Rows from block 2 of a small self-supervised audio encoder (BEST-RQ), named by matrix and row number. Rows with one number belong to one neuron. Each number is 200 + 20 x the weight over its row's rms, rounded and kept within 0 to 999. All counts start at 0.
After each neuron's rows are labels from the 100 clips, of 14976, where the neuron reaches its highest value: "responds to" is what is common among them. Only what is clearly more common there than usual is listed. The data: read English sentences (LibriTTS-R). In brackets: how many of the 100.
# fc1: MLP up (model.blocks.2.mlp.fc1.weight, 1280x320), inputs 0-106
# fc2: MLP down (model.blocks.2.mlp.fc2.weight, 320x1280, transposed), outputs 0-106

fc1.710,199,261,225,192,175,187,185,218,179,192,183,200,191,209,178,213,195,190,220,215,235,178,205,226,193,176,187,189,201,147,199,190,198,133,225,155,187,235,188,208,207,212,221,186,238,214,186,216,185,182,202,180,184,222,210,152,178,191,194,165,189,190,234,224,208,182,200,183,189,193,198,184,156,227,213,188,199,190,195,223,157,212,229,190,222,171,221,152,211,195,241,196,212,182,188,179,226,199,193,208,231,174,226,236,200,179,177
fc2.710,186,202,212,210,190,180,191,215,203,214,203,189,203,208,208,165,190,193,201,188,174,208,219,203,187,224,208,169,214,234,209,196,198,244,190,185,190,227,176,197,213,205,177,248,197,203,215,243,213,163,244,227,160,199,168,212,197,189,235,207,214,244,210,218,169,220,187,201,209,253,217,237,212,210,232,187,181,171,191,237,205,139,184,232,186,198,170,223,190,177,226,222,205,220,247,197,246,178,192,194,207,204,167,186,179,204,196
responds to: voice: male (73)

fc1.689,184,180,219,190,162,201,160,168,172,183,179,148,193,187,192,185,213,224,193,203,186,201,207,225,199,201,226,215,202,169,186,213,200,166,186,182,192,163,182,179,218,166,166,183,198,216,209,188,181,194,186,173,170,189,226,202,171,169,187,184,210,222,198,202,207,209,193,193,200,187,221,196,205,201,212,212,220,195,191,207,220,185,184,201,169,187,200,204,200,185,177,174,205,203,183,223,149,179,203,177,186,186,192,188,182,201,176
fc2.689,191,191,204,189,211,200,216,179,180,188,209,198,209,209,182,202,213,180,173,208,212,188,175,192,218,192,207,214,180,184,154,209,188,215,188,190,198,218,178,193,200,212,178,165,197,227,213,218,197,206,205,177,203,200,210,213,202,208,215,191,190,195,197,205,219,203,186,190,185,204,255,186,192,187,215,180,186,189,184,191,170,89,194,236,203,209,212,190,208,223,181,174,210,175,211,192,177,220,221,205,185,174,208,219,175,190,227
responds to: voice: male (96)

fc1.709,202,172,180,190,186,184,184,182,193,199,175,171,196,167,195,174,198,199,197,191,177,183,198,189,200,204,205,182,170,190,196,188,187,189,185,169,225,170,174,162,203,164,186,194,192,186,187,164,184,186,197,178,173,180,199,168,188,156,187,190,187,172,188,195,198,184,210,198,182,177,178,179,167,200,173,175,213,188,180,172,190,141,203,190,175,176,190,213,199,177,190,177,209,186,173,181,173,187,187,187,176,190,165,166,197,184,181
fc2.709,202,209,199,195,197,185,189,194,200,209,184,196,195,206,196,192,233,190,195,202,214,209,169,210,206,187,196,205,179,175,188,201,215,227,203,197,193,192,208,187,185,217,214,200,193,180,206,166,224,209,213,185,207,176,210,176,200,177,212,189,183,190,198,185,225,179,205,198,211,161,185,220,180,216,183,185,204,187,197,192,214,62,192,199,205,185,184,187,187,190,191,191,194,174,195,196,176,184,186,205,203,186,175,198,183,180,191
responds to: voice: female (81)

fc1.742,178,212,187,193,235,177,170,215,238,233,197,217,211,201,175,186,197,178,194,202,249,183,183,222,183,193,166,218,187,156,213,200,224,216,205,200,184,189,230,172,195,186,217,208,212,200,197,165,191,214,174,204,218,186,208,221,220,212,223,221,201,211,194,193,183,158,184,230,201,195,196,172,197,188,198,225,201,168,212,180,181,180,197,219,237,204,202,221,165,194,191,195,194,202,163,228,182,198,203,243,158,209,199,180,218,181,180
fc2.742,191,204,215,206,191,203,201,201,231,193,190,172,213,199,187,222,180,198,186,199,223,201,203,172,183,191,220,222,173,182,204,218,180,201,206,215,214,211,229,215,177,219,203,209,192,191,221,206,207,248,194,193,208,189,206,192,205,190,202,193,147,190,186,196,213,159,194,166,181,205,179,236,179,201,174,206,193,194,196,178,207,77,207,215,212,170,200,208,211,201,178,190,182,201,201,206,167,183,219,215,186,199,204,166,200,196,187
responds to: voice: male (78)

fc1.201,201,170,176,199,167,203,172,206,195,191,209,195,193,173,231,181,205,193,163,153,194,192,186,219,176,162,191,159,201,227,194,184,207,239,226,203,166,213,182,180,215,202,193,165,194,190,208,177,179,184,200,214,177,214,198,199,167,202,182,194,188,178,196,202,190,200,193,192,207,173,174,200,186,198,194,217,199,165,172,222,171,192,160,230,193,197,167,198,185,195,190,193,198,194,186,238,192,193,191,228,234,192,236,204,211,194,186
fc2.201,196,202,202,197,179,219,228,193,229,196,196,236,216,179,203,175,192,209,174,210,212,216,182,199,197,209,184,180,226,181,225,214,217,167,211,204,176,187,218,218,173,195,175,179,213,159,206,213,204,212,224,214,218,184,238,234,187,202,187,173,159,209,227,221,245,189,197,233,230,211,197,176,190,183,221,196,215,192,227,214,168,115,185,200,187,198,178,209,233,209,199,194,240,268,215,188,212,204,208,214,250,185,176,186,210,204,204
responds to: voice: female (100)

fc1.693,208,230,214,224,233,235,167,181,259,178,210,216,225,213,196,217,188,217,192,213,193,193,177,182,206,223,202,195,185,217,193,198,164,186,186,186,215,199,232,230,186,187,184,201,199,171,261,235,228,200,219,197,209,203,198,190,189,219,201,179,199,232,187,192,129,196,164,223,208,199,187,195,236,214,214,204,174,215,198,183,176,198,214,204,201,216,189,210,220,189,180,189,195,182,204,269,204,231,197,195,198,203,201,192,184,206,174
fc2.693,208,201,217,188,183,221,193,198,210,187,189,207,223,202,191,231,230,205,199,178,186,173,191,173,199,205,192,212,177,200,203,170,171,208,228,207,210,173,230,229,226,196,205,194,194,174,210,214,159,220,215,181,164,185,219,215,191,178,190,191,223,217,186,187,194,175,187,227,208,170,234,200,197,207,200,185,202,200,217,181,221,150,208,215,178,176,193,209,211,193,158,205,208,163,177,187,213,201,207,191,161,201,234,179,187,237,155
responds to: voice: female (96)

fc1.368,248,190,175,197,197,195,188,181,196,175,189,186,204,206,210,186,223,166,213,199,210,175,203,149,206,212,166,169,214,199,198,229,174,214,204,213,181,206,214,183,206,209,206,214,194,172,182,249,176,184,207,184,219,201,214,221,173,196,212,196,218,228,185,208,178,218,204,220,216,165,220,205,237,191,199,213,205,216,178,224,170,200,198,200,197,219,216,197,205,194,217,181,215,178,166,198,199,187,215,165,209,207,185,209,217,201,194
fc2.368,190,178,213,198,169,207,195,192,209,140,190,200,217,211,212,203,189,199,170,207,147,252,204,209,181,177,179,180,200,190,188,173,210,204,186,216,195,203,219,202,214,182,214,214,214,209,184,197,210,189,202,197,167,181,205,227,200,216,215,215,181,195,196,156,222,218,199,204,258,181,204,186,181,174,207,213,201,209,192,172,207,206,194,207,214,197,191,204,176,188,205,182,187,176,206,208,204,168,220,198,195,198,201,219,197,215,187
responds to: voice: female (80)

fc1.213,208,170,233,202,232,194,177,200,215,214,153,171,207,150,161,172,203,185,200,199,169,169,201,195,189,200,200,198,142,171,202,204,205,185,170,191,193,191,214,165,199,164,196,217,201,184,192,180,188,196,216,197,149,203,190,185,183,159,181,197,179,179,200,215,239,215,216,199,199,210,194,197,191,214,182,198,212,164,171,228,221,156,183,199,190,235,195,200,190,227,205,219,228,185,176,236,175,184,179,180,180,189,189,158,230,194,185
fc2.213,228,223,199,195,186,212,215,200,221,203,198,190,204,231,197,218,226,189,212,189,213,191,226,195,207,212,244,214,191,211,215,237,206,215,201,206,186,215,183,207,176,224,239,197,208,203,231,197,193,205,221,206,201,187,205,176,194,197,225,197,187,199,195,224,208,162,221,204,198,180,184,193,190,201,219,199,213,182,216,198,188,77,198,214,198,216,221,225,203,214,228,197,186,204,167,185,203,219,214,196,199,200,232,196,194,191,203
responds to: voice: female (98)

fc1.521,189,205,199,234,169,212,206,226,187,200,192,200,196,172,201,190,205,168,187,236,207,195,199,219,198,169,204,174,194,191,198,190,230,203,227,180,168,204,191,198,200,228,237,192,281,257,190,182,209,190,206,219,261,229,213,163,198,192,162,213,224,195,230,192,195,175,205,215,211,217,190,191,242,185,203,248,227,182,195,206,174,202,216,184,186,211,180,190,199,208,233,201,189,185,203,213,223,201,234,202,182,200,184,198,179,194,231
fc2.521,221,207,205,184,193,187,177,176,212,168,170,156,213,196,207,194,185,184,189,209,192,199,192,207,184,181,232,214,206,222,218,179,216,254,132,216,195,219,195,182,189,187,167,236,212,201,187,174,225,193,167,194,205,189,181,235,204,179,227,185,243,210,180,205,237,193,202,223,221,213,204,171,224,213,207,202,210,208,183,150,187,181,195,220,199,217,222,210,216,179,184,237,201,217,193,202,189,193,228,199,174,179,208,172,193,221,207
responds to: voice: female (92)

fc1.638,178,189,206,229,203,193,212,185,189,203,127,228,191,164,220,141,236,180,193,205,240,177,192,220,216,192,191,186,209,196,190,212,200,228,178,202,191,173,182,196,201,191,185,207,203,169,200,195,236,192,192,203,172,192,197,223,211,167,181,211,212,218,166,182,184,183,192,227,201,219,210,173,185,196,210,198,196,195,225,180,187,195,187,213,207,179,201,193,202,208,209,215,235,201,157,195,176,234,215,148,190,189,213,204,170,195,182
fc2.638,205,227,192,207,185,173,182,177,187,179,238,231,208,211,198,233,210,218,186,237,208,218,200,189,194,230,211,244,237,200,220,197,189,151,204,199,183,196,203,193,189,213,230,197,201,214,222,225,188,231,166,210,206,166,197,188,200,222,213,195,190,205,225,203,192,222,191,179,200,217,175,208,197,222,199,185,213,209,215,197,212,151,218,214,209,215,214,193,195,196,164,225,206,217,183,215,216,182,203,224,191,187,194,210,223,180,199
responds to: voice: male (99)

fc1.46,204,197,191,180,183,208,205,203,186,204,169,207,180,168,204,207,199,188,213,193,218,215,212,229,223,147,198,182,185,192,204,180,168,176,215,170,208,220,161,189,189,200,231,218,219,204,164,220,180,192,193,181,226,215,191,224,166,179,205,195,205,201,203,186,212,196,211,198,206,209,188,227,190,160,210,218,211,175,184,233,183,196,198,222,186,195,199,211,214,220,211,215,207,199,205,226,176,188,197,208,147,224,225,209,176,229,187
fc2.46,207,194,207,201,202,172,203,203,154,201,184,225,212,198,217,191,181,230,218,226,185,152,197,173,204,203,229,242,195,198,193,167,193,194,178,198,170,229,193,177,184,214,201,276,194,197,167,191,214,204,155,213,204,221,207,207,183,216,197,167,215,204,222,224,225,163,184,210,220,187,174,223,203,187,226,200,184,224,165,189,173,224,196,187,215,189,208,180,227,215,179,206,197,240,175,224,177,238,193,186,207,201,202,181,206,211,200
responds to: voice: female (95)

fc1.309,185,190,164,214,200,216,199,200,223,233,212,223,169,201,183,185,160,166,198,185,230,211,192,182,200,230,246,169,161,209,191,223,166,205,214,231,231,199,228,208,217,192,235,184,183,162,134,192,177,214,216,206,206,155,169,212,186,198,158,199,188,221,176,207,190,203,215,191,217,196,234,195,235,209,214,204,191,216,219,227,209,198,173,208,153,188,171,239,186,219,193,228,235,216,200,233,192,216,220,214,171,198,190,211,175,167,232
fc2.309,207,215,212,167,212,196,191,200,243,193,197,208,194,214,204,191,175,217,186,234,156,190,200,222,193,168,247,242,192,208,169,211,203,178,218,198,188,235,191,219,203,221,194,198,194,176,208,178,197,203,173,181,183,160,254,213,195,178,180,207,214,227,191,191,209,191,220,200,221,179,240,178,181,202,193,217,207,192,199,172,231,161,214,179,208,193,169,154,216,181,201,195,195,207,171,200,177,222,179,222,182,223,223,208,188,209,203
responds to: voice: female (81)