Weights of a small self-supervised audio encoder (BEST-RQ).
Training: adamw at rate 0.0014, 18300 steps.
Data: trained on read English sentences (LibriTTS-R), 149.9 epochs.
Rows from block 4 of a small self-supervised audio encoder (BEST-RQ), named by matrix and row number. Rows with one number belong to one neuron. Each number is 500 + 40 x the weight over its row's rms, rounded and kept within 0 to 999. All counts start at 0. Numbers have three digits each. After the name is the row's rms in percent of the matrix's.
After each neuron's rows are labels from the 100 clips, of 14976, where the neuron reaches its highest value: "strongest on" is what is common among them; "loudest" is the band of the loudest frequency at the time of the peak. Only what is clearly more common there than usual is listed. The data: read English sentences (LibriTTS-R).
# fc1: MLP up (model.blocks.4.mlp.fc1.weight, 1280x320), inputs 214-319
# fc2: MLP down (model.blocks.4.mlp.fc2.weight, 320x1280, transposed), outputs 214-319

fc1.204 192:480555488463576549466522342417456494476473477519508552467466472525507479508487501490494506479486509401472523498432550426451537438435450543515502467441463484445472473564487563489483486527516539519542518508528470488492457457553517490514549542509481510429468504472487515536557514565464480474464447465506397499550477446530
fc2.204 195:543529482523463466537376505501488505468464495523480464503541434509483557435514463560498517543556499518535500521434532489510480531555476460503513458636457479550538459563504452525469533499536540463406458561430455471491483464554500517541459480476505435511509507516498511509515473471482497508493479499443526515578604533446
strongest on: voice: female
loudest: 500 to 1000 Hz

fc1.702 182:482485508511554557531470482518403452468406542458518524479498460465486599517466473463557528496517462545531568492510528568457491435462474521514537498513476486469503398541481539531509435544499532549487449518491500511476457458498504477553466517509427527503519579430499440475498508469475517500545487493523512518497546465529
fc2.702 171:475432441565446532503461492487541464484433476474507463582484508515523478489452507447463444511515504481440526448478456484436487521422472480540531444496479457518481425471505484496487485509564515480552496523447495551469441441479446494519485482488486482461472512533555495485449474533550464569504448456493586504473521535500
strongest on: voice: female
loudest: 250 to 500 Hz; 500 to 1000 Hz

fc1.30 187:535561508548467498516518539493555522509470454511412444499520465494552568490481443526489542522607498554541480521567500500569472563555540460378454444536507477551560474506482444513438519444539580573436531519456467560533495504513481535477444469513469521525459487420502469482550453489506506536479530534549525559513455485452
fc2.30 186:504482518494482451459514510513476406513474506571449507518522473548484471477535526514527502474501523474568485520491472476539454542592515516437494466568458446442484448481485454506518520487474492515426455535498486520508485481548521520473407468500460438497503473446496520423455451463450504460510509498514572448532482514462
strongest on: voice: female
loudest: 250 to 500 Hz

fc1.710 039:523443493534439482531540513558497529442509495445511493518519467495486440555507537531498509517529472465534486518520535485560527474509513448506590478537555467534458511467535491449488451474533470542462497527449539458512507509465477440521553434491477503559460448517480523550428464562383483564564502407481509457489467489522
fc2.710 046:533493501492594534517394482556442438493624503453494562580554507415506510531485446490492493455558496457555470482498553501506509463544490498550442507533442509514458629570539483533502555531493456544493529511503518552474506504500507489490493522410485545508497562524424570492486537488433517467527470531531511493534540490469
strongest on: voice: male
loudest: 250 to 500 Hz

fc1.580 039:435546499485509445516463506512509492549500541590528464529515516506499505494492519469498561566521491518498568477506481510476501557498507487558478523530411532488487503493563536520504458492547525434483413478563489530499431516563487530487530511493521510444544585477529481546513541429510532545529538487479449499438433405436
fc2.580 044:479464544553583525471487498519508481546533511474450527556526486501629550485505487492508468561462508572498538465470480538504501530484480503529526584522533451479455524441478561464530438495545474473472565493552457441471462482511484538440493386606552517514461508557573491485504463514544492551521529555571502574466538559451
strongest on: voice: male
loudest: 250 to 500 Hz

fc1.648 040:451483474518516463523499537503519537482516543536573512527494509548497578527470568539534486556486446531529509460547490540468472488442525402514483516507426543459452523435483462525506515429557577462488522451494449579479507498574494533456478503485492506475557469452505490567565532464462493457497486532454495449530465467491
fc2.648 043:433505522531560501470550512515543541552488517538538401512528456501570580463498510494517476507527517504510507481518486517498525554498579497492532556515515490478469472464476427426477370521448464534556551486526449421505436505562501482472442518531494543530488514558538442532434393477612494494441503557525487552457573515419
strongest on: voice: male
loudest: 250 to 500 Hz

fc1.601 038:492579433476515505479435526489513512543518442477482503438544590565479550455452586511452475516572485490479522465512516557534444476534455470458563556525540532463549515581445536495481623508498545507501468453525466514562531464550500471586482436476535510578469550542469500473517512535489529510460497494436495491545475550441
fc2.601 045:515554520500524504507467550533525541459545456486514449513481447491476488466523499491501487471485493524469522573523486483528522424442508447540481439516516543544481520493524417489541400535507567510522530456529483422502525531596558524465496455530531504457471508495461506464490542475540472432471451514492444528460494481490
strongest on: voice: male
loudest: 250 to 500 Hz

fc1.195 197:540508496408552532532488487474517513508485537556507489454515511424541529537426511506544486544533517491527538473529414490519455506533496512543479520595506547511491486515519488454511475523461534480501381552514522527521505479434479502466417489417516506497453511484530554485607511494554491522567484505480580440518515494510
fc2.195 200:464455521524408534442444509445536508551491588515523489492503505413515533522514539495435456521462523500510551422491575500475445487491477528547490509491497456516529488516503585516474539490495496540576457546527478473492395462509532521575508472473528504456502513504576516540505487485461503548483489490497492537523534529459
strongest on: voice: female
loudest: 250 to 500 Hz

fc1.342 038:477450443508432467477419501551505513455515510562488457394495547520598492507451507525536597541496468482526524502538523513460542523563486535543486453412530488448493510495499504541561503548539515470442491497556512512460504471487496496504510472469530474535517512533553480491528503471534549505494526532533512481552458546453
fc2.342 044:440484548548502439446521538452505528536372533525535496508528560500460520518523471503529492500453451529540455461485548501563481507491485488505547468459485581508482331552442547482525512475486480490525560469512494455442516490526478516448439457491482570488550525549538511491498585500508452491530459528528522520498521489446
strongest on: voice: male
loudest: 250 to 500 Hz

fc1.445 190:458575510408549490456526446512391482526458525520520545536461532559478530515500426538514430508559424441495529480509502521509540455490529545547494521436469471442520456399450511486498508550492478618510511571517448508501466445501593521528476518528527548499537562504514477481447484537529435462568467517500535516535571515528
fc2.445 180:448504424497413427452483470549591554480445501497453473551481538493546521554425537479451434528537432536517543467490445497495484511524481495552478520567593463520514445493510456493514524529529506517477489608529453524476497502494515520431430451502480406498465524436528505494489451484506484558510529456494586468470625488549
strongest on: voice: male
loudest: 500 to 1000 Hz

fc1.230 040:424461427469516547415445496474487483481505475502430553495501488475541501391478554516512597459462539461522420461584471404515491478490531560525560505514553530446547503561509482467455499492476516555586531478518549494483573513505505490487525540464511512446484532514551435488437507561475517470437577541461439506427443537474
fc2.230 045:484436546559481512446493522551520526543526464524486536436567476590410452490520470503580446510430458593534530506551506444558588474553474487559476533471515508548524509504495501531577544525536510492514494524506513460461534464562494481529585488532513508497473461571497531533512568495458552486556539507441513542496531456538
strongest on: voice: male
loudest: 500 to 1000 Hz

fc1.424 041:571432528454458573552489488465474511481512534439575525505391475505432474501494389526507488449460463470502471451393501502482514513477529509471530433471538468554435501479538425513550384562473541471467532490459497532470426494471505501499496509468463543388516421512565495482472485465513522523463519497507469488538559487507
fc2.424 047:478444518535518441485566476558511543478598475534547534586565501454560526522537554493510492457537561498489519469470488513505482578447512548500534529486532565494537613440423530580430555539499510491459418578522553525616523487502432470547492571485463452558469580497498535474531472487455523517487435514525516548491538502443
strongest on: voice: male
loudest: 250 to 500 Hz

fc1.64 041:596538519518536580511487495526443458491500470498467449483427509493491511495511540457518505480601459459583407501499566531491477481519470526507464543518473433481486493577519481460490521567532516450490498554491464508536523458521490432502508529475522456556430440556550499444421450534489512504543470551492449449633522523490
fc2.64 044:542497487529490435433485465573473533509488501491605448529464490524479546534486531530424480496487526489483417445537522476458502517502518485536510528522418541491451451522479515467533590508571593503512526546496477540488571517474513458501420577470525442520533528530480579509434549500433542521566447525472545496489554453474
strongest on: voice: male
loudest: 250 to 500 Hz

fc1.237 191:444565489444498510480476569531561469478435492498485493490482474499496509483551432522481466503482472399500562446509523438548566504533541408493563475603471486494526429548514533481462539511548583523464538499469470504463461454529468514492533503488471542508472465457450490478446525514458509525527533582513490489519469483534
fc2.237 174:498502550463546577489566518545467430546484593475510432480416498484501527531473464516493490490505504528529543413516565486511492490573474490492531467513467495466493462471617508537471518557503480504479524513556518477560543499580492513548536536453585504436511531551464496476546503505539524497540488581532430550571505515501
strongest on: voice: female
loudest: 250 to 500 Hz; 500 to 1000 Hz

fc1.157 041:475537493498526544476527511486530553546479448524488416477506498506516481557483497496543538523488449450522510517547495622581464425470466473503503547454469477470504480428450506520392568529596531556524489485504442491541471400509498467536510455556505546523492493530458550513511468435518482505460539481412489458551483500461
fc2.157 046:551527468453523508517417519526490449474642537480496554567502477473457499484451477472544501489497490533480499538518444490533530473500505466468471463488472532548463669536559505455502518498478447436507509485509509463447469500521511481489461474532478475492463503441468525608510567474434500488436482451443573532494492509423
strongest on: voice: male
loudest: 250 to 500 Hz

fc1.461 041:445411469481492500466458430534523455527493539452500544439450543507502529493519557496501521481446447555546488510515463489474582498555592464508538505498515504519556485543576570494497407465457478521524536471492568497447475537439486468493536479501507473417532416490570461534424473493453512500486626482549505539438497503481
fc2.461 044:481435524451478483473495545491557521511600475500483533453597527528473461487543457478565529455507473565518500528490473492536508477539471527532445485436538523486532612466489484545516517470470441509478482596500501461529424461499538483489552467481440487501500526563501522520556529515502511522526521565516533537552496413478
strongest on: voice: male
loudest: 4000 to 8000 Hz

fc1.433 040:590503424536485520439402502516548495507524545545511584523548533513558532477480493540492474541541478534508464481509575562501472559465589509595488472510567541497524519446497483524439667431485502470529501480526472517487542545505479511499468492442508457506501561475514475527455551530461551456536533552425471505502530522471
fc2.433 047:483550565520507484498581509579444501568355476544468471445504561497500490488524521491474471563439506513537535501527459484502534504505539474514532480569542454488541347456473523474475461507507530491489511433511506504440506505540553546496501539493477532500515471536536485463461451540558491430506467571468539520492512553475
strongest on: voice: male
loudest: 250 to 500 Hz

fc1.630 200:506528431539492450479552452542481479501477515517456432544473555473465533436515514530481487517429439427482433464398538475606575495525513534453484485449452490528460478494454538459441444472557511492516526507525416535576483441527584477528476522447445468512484511436523495472478454473558451484466543552553494493498533524501
fc2.630 199:546463434589506493459488468548497542507441507497487538476510573571485450532534535498548459519472481482435520514503517587554615491509538419497456547520524556555476428444518570562482479508526460522454585565527426496534541522474489475526549527582465479498518483507502519465505492536488534573504441473459568518402502463505
strongest on: voice: female
loudest: 1000 to 2000 Hz

fc1.165 040:522532537478556468460433534485395545484522527551565509469504454539565485501630463471499506492522487512578483491463459461485501519414613460542503506575480412533559514490514471416452437547447448505450495519473523497444485512485493466456435588481525411521488472422472443570426481464402551524556530549503534505457503484451
fc2.165 044:526417587461440568472450519581493509539542502519502468497595499522509611516505480535491525489530545516535515568467460454466474539495496508522535535481500499509564526552443455490454484549520416557494535553421440576518498489479447515492533480491558539587449546545527498510442530490469558566499513513480508546443552502509
strongest on: voice: female
loudest: 500 to 1000 Hz

fc1.33 040:516447501554513543491529440498493502468520425582455538463478516448510511519478472506499506558503410511502471481503514508515523488554442558548563456482463541411486511584486562524541554422462490432477519495482533454525552433510509528538525490538557524606490489506477488499509544494483527500461475526523507566509518496500
fc2.33 046:502546532541487444481608495434498492520354530577519490559495517516438530443504521506521547462540500504553478478541505445452535461538510494481495498475458534510455345572556513458568536495570467454542446517559480540521493501459532479512509483505555498470551482497512467499526501499480506453512486517518542471505491438511
strongest on: voice: male
loudest: 250 to 500 Hz

fc1.55 043:560541482473494403555479501453455514460498531532518487525542473464474471494508502488498457517536560480551526577422456507510486476437505470419468509526466476513475487526485524461445468493499474509433480496517531475503478548476498474485481562411498518540504468486431460508435477477473510502551444528539466499511491451469
fc2.55 045:521477575476481590517523527519562478446594471452529543508436494432564541475467414465553544555532529551507467546446487481449522554518503472475483493506525486465598605535508422558439430446505462512569537496466474506499493530508487511450555515505556500570470532473549576488478496501500481517440452524508504476534512570536
strongest on: voice: male
loudest: 250 to 500 Hz

fc1.308 039:495584487468544509496458483475379472533495452521600489504482458486493467450511619493426445533542526501535506532542475452509508563538482488404531434525516487584539506556540455497582521494480512472426439437473514485516532491557538508460472527524505435563443473522494481460494531513540582500513457507504503501570451502467
fc2.308 043:487481580583491557522532521527501471502492539472547458554516487515477486513534547548464445477456548481480535413450566490462478453570509493557501547493545515454504467470471468589462455544607538571510497474500499460498519537503473511463566449556570534508380561485491486402487521442495510515490532521500481510475524502512
strongest on: voice: male
loudest: 250 to 500 Hz

fc1.298 040:434511493509500420477430549489501529488529501546513504439507523521459468425514581490498465454497504500532581559478434448493542480550530428467482484511512543510492520510538515509497429441486525466547529463513490529389432548469464464534486453388478469433486459482551484468478467452503493576555566424481498540489481502428
fc2.298 044:452528530462467508473557526457546497464568475489451469458600486459538457491525550504540514539491484557506437562486519477509450508473501476535448557438471398454468583486490415521521481503495481530543546543513513488516463461588559542477517515516527633536456527478525557555477514535598428556432482511507447542527467558522
strongest on: voice: male
loudest: 250 to 500 Hz

fc1.629 192:519528516469557524513525480491436469552495481593437487495502505497395478541476462483563437496541466521507501580549470534495535520510435504563572456524503524550432496489472443509522479539530512526449581515507454532459570460446500514470552419482496515533505578538522516393543452468434377494464472510527518477482502509462
fc2.629 207:546507492537447500483547500485479456446485501511489427498483441482538496483519452460474501482472460463483520583493469457506548464458531498557496500439516457468536491577470607601460470494551514561532482434486527506512493464556559564507547499462561451540484517517490507569527502555448488450550478507462487434485486522495
strongest on: voice: male
loudest: 250 to 500 Hz; 500 to 1000 Hz

fc1.567 042:496451479486494458506421496527512540418516545519564548415569522510510522523465498490443454526449461502503560457517514424465526530492536572556519555520515467504509520482534518523494580490551570465480472452553484491449533518555524489514420450473528485543502551520493477496487505421574514439528479526484522489467550539456
fc2.567 047:450512620558515491494559539474559484533353545520509509462502525526490530453497510552508543528471489499507499502470453483460510531510517470417542499474508515504476339482471457463519489475502525483585503507500511452482498504515522540490476465537547532459519498461561547537544503530540497485505427490435508511535477524518
strongest on: voice: male
loudest: 250 to 500 Hz

fc1.515 040:491535498501509518492522529526540510435508439447481471467569563438495485587509518449433552470512527460502561449528493494512495496538491502566446629486468463450461501436553581480489481526505477467401484509482453473450541536489471479533447391500543561459517515546474444464483492504493514486594462421540511465459493497438
fc2.515 045:504465520507487452485439463517510515523517538502372454476510493551500564533414535529514517549505461522476398500514483478471487578466553417420500459450499526546472498481522473545502503418482439440541442570514479518472486452485541511536453426550473497499496521461526569566538529481531530547554433490485485544489469474519
strongest on: voice: male
loudest: 250 to 500 Hz

fc1.761 040:440457508472535491508487445487491562457503456547534419535497533512521495512483479507504527513488440471490490490514536525476472536459546483555473519479497545503511503417492486539469523535540579444456427480494431486511440457504523551476420544527459564482516517504430515560526484391514510515565481476431477430554493507533
fc2.761 042:486517473503538444530511537502497487520571541503549500583449590509502595517463523448503454519540546505515516473487450497478515508473620486480517482539482549500478567448472479422479517545451511522504543505540482427493495504487453468512487467540529491456517504523549476560505404488450495491498570476464523611520534530426
strongest on: voice: female
loudest: 250 to 500 Hz

fc1.253 039:593487556477488489525477509482541562449507416423427453502498489540536483465463557463505487526463448490442509496506499509570462528492516455485478488496501534487456509499462475513496550551549473607482543488483481441505531402505452471559484459501504503521456492519468478448501471510452478472433487452411548480542450501568
fc2.253 043:502495487443474528472467479475516472486583523572466506482447472446515491513449509484549489418482470480522487563506545456521509491485536491469443494548498589520451608598514483473510528556475507545490516487507518536476439525527543481457516521453489551461450545505475524482420541508544461494488422469492457516512458449537
strongest on: voice: male
loudest: 250 to 500 Hz

fc1.612 186:473487519466492561510503489496481577561479521512448454480497461487464511453499485506520510541514505493529534420512478503462472478482536519503530490548483494442456482471495500476512543530467509513461551514423484478515374451498561519470496512447417520521522599464488487430561467435503504438466499488530559512511519464497
fc2.612 180:490500541586456460505509561504570469437534517463505524477551504571512381483526518474463451495428545478503484567561485566441490583483477500462520453457478464507515514551516518503484504529564485475539523521457529547530505519498468518525493542527522487485494485581550482543511535541455466562463485497505476485554472501493
strongest on: voice: female
loudest: 4000 to 8000 Hz

fc1.746 040:447551515497525501444456506489492497528513547482462473474491495542489470481531591490473464456480480527512465452478519504488468470435523444517452535544486523435483505516460470525479512504473548435518493481481482530471543445571524477500429509485486470397496576481507473521432535383522536528480542528494469481504491482481
fc2.746 042:520486508556507466498508512563545485483595505473571442484583461574522525436471549550482515494511509493507450525536420482462493504487522493509538604515544518463513599401481421470493437535553548559511532556514481475527464551575535537491538533603526501472417497521470510548455462523534560552490497527497475601429504515545
strongest on: voice: female
loudest: 250 to 500 Hz

fc1.642 041:521549514481530419523511485441415495480522543491544495545506479533520535444503538558473488542554476441528530498516409491552450510475491486485514518542497509504528512442518451489510451531485455505406539531456499479465487468459504487463446579480478528529513505463477471511458474456472483509551515505485503492546485488460
fc2.642 047:467517562565455580532494519482487482479580509479481573480506530444531571531438521493524470544513520541491503486463532454502482519496513491492532439500499516459593572526460455565405405539503448507561512444438465512557503522510502572553467490482544515560416591505538474509446490556538478542481458471503468484494535498525
strongest on: voice: male
loudest: 250 to 500 Hz

fc1.380 040:496487492453551544472554507484486552502506504414539568455439494480473475468543448515502418456498410472519525359493457490535494501535568519550490526438517420512471495484474491456496521524454500489449486529504437481504542570490516484591451519608458471463543499445486492547417513462450507525552494493514530423478515491470
fc2.380 045:510467435465472374499484495586472550533593486537501463538589469411481526526530507491440480474521547474477485548539483502495535586474489468536497458468541479540533585482513435453464552498523433502486453565477455571575485452493523546551483531519491474529476514521483422567519535505454581518544458482483451554533479447516
strongest on: voice: female
loudest: 250 to 500 Hz

fc1.65 040:519489547462504581513511481453495520450516481484480423472460461410575383551505516435455490485516447501502515516504515497504519556504500472496486536510516462397403515539451419498483506494486493512523478502512488457497548476615475447503517491453484491542464452507553525482489507618496485527550494502489427464582522507418
fc2.65 043:570462510515416412457500413540471485498506591504494448579495481455492518522454603524512552522442511444515376473497524510480533541460488462451518518538518547473465512583498531517544604556571442518572517516552522504453497511532499483447495576472476494487453464496523516516510520558485576553530451516499503509483512509504
strongest on: voice: male
loudest: 250 to 500 Hz

fc1.633 038:516452509529579533449530502537507462522504497448413500536470447466517512518452463484489467442447481443468470487512490541496563513507537506493521458471530491414488510527536438434554462495497431528428511474520496430529551476590510549463424507541504508476546485485431384535459429570446496501456475549497552464511513514479
fc2.633 044:485485530521453452496453445610465516605525465488499544489573484512512528533497477479519453551534537487498528470550533480473507550493520510521454514416537505516501534496473522538452501488540415484488531558449516553490523463475509523481502530508472500522499522509566522525481502459509575526561511470451461485517490508499
strongest on: voice: male
loudest: 500 to 1000 Hz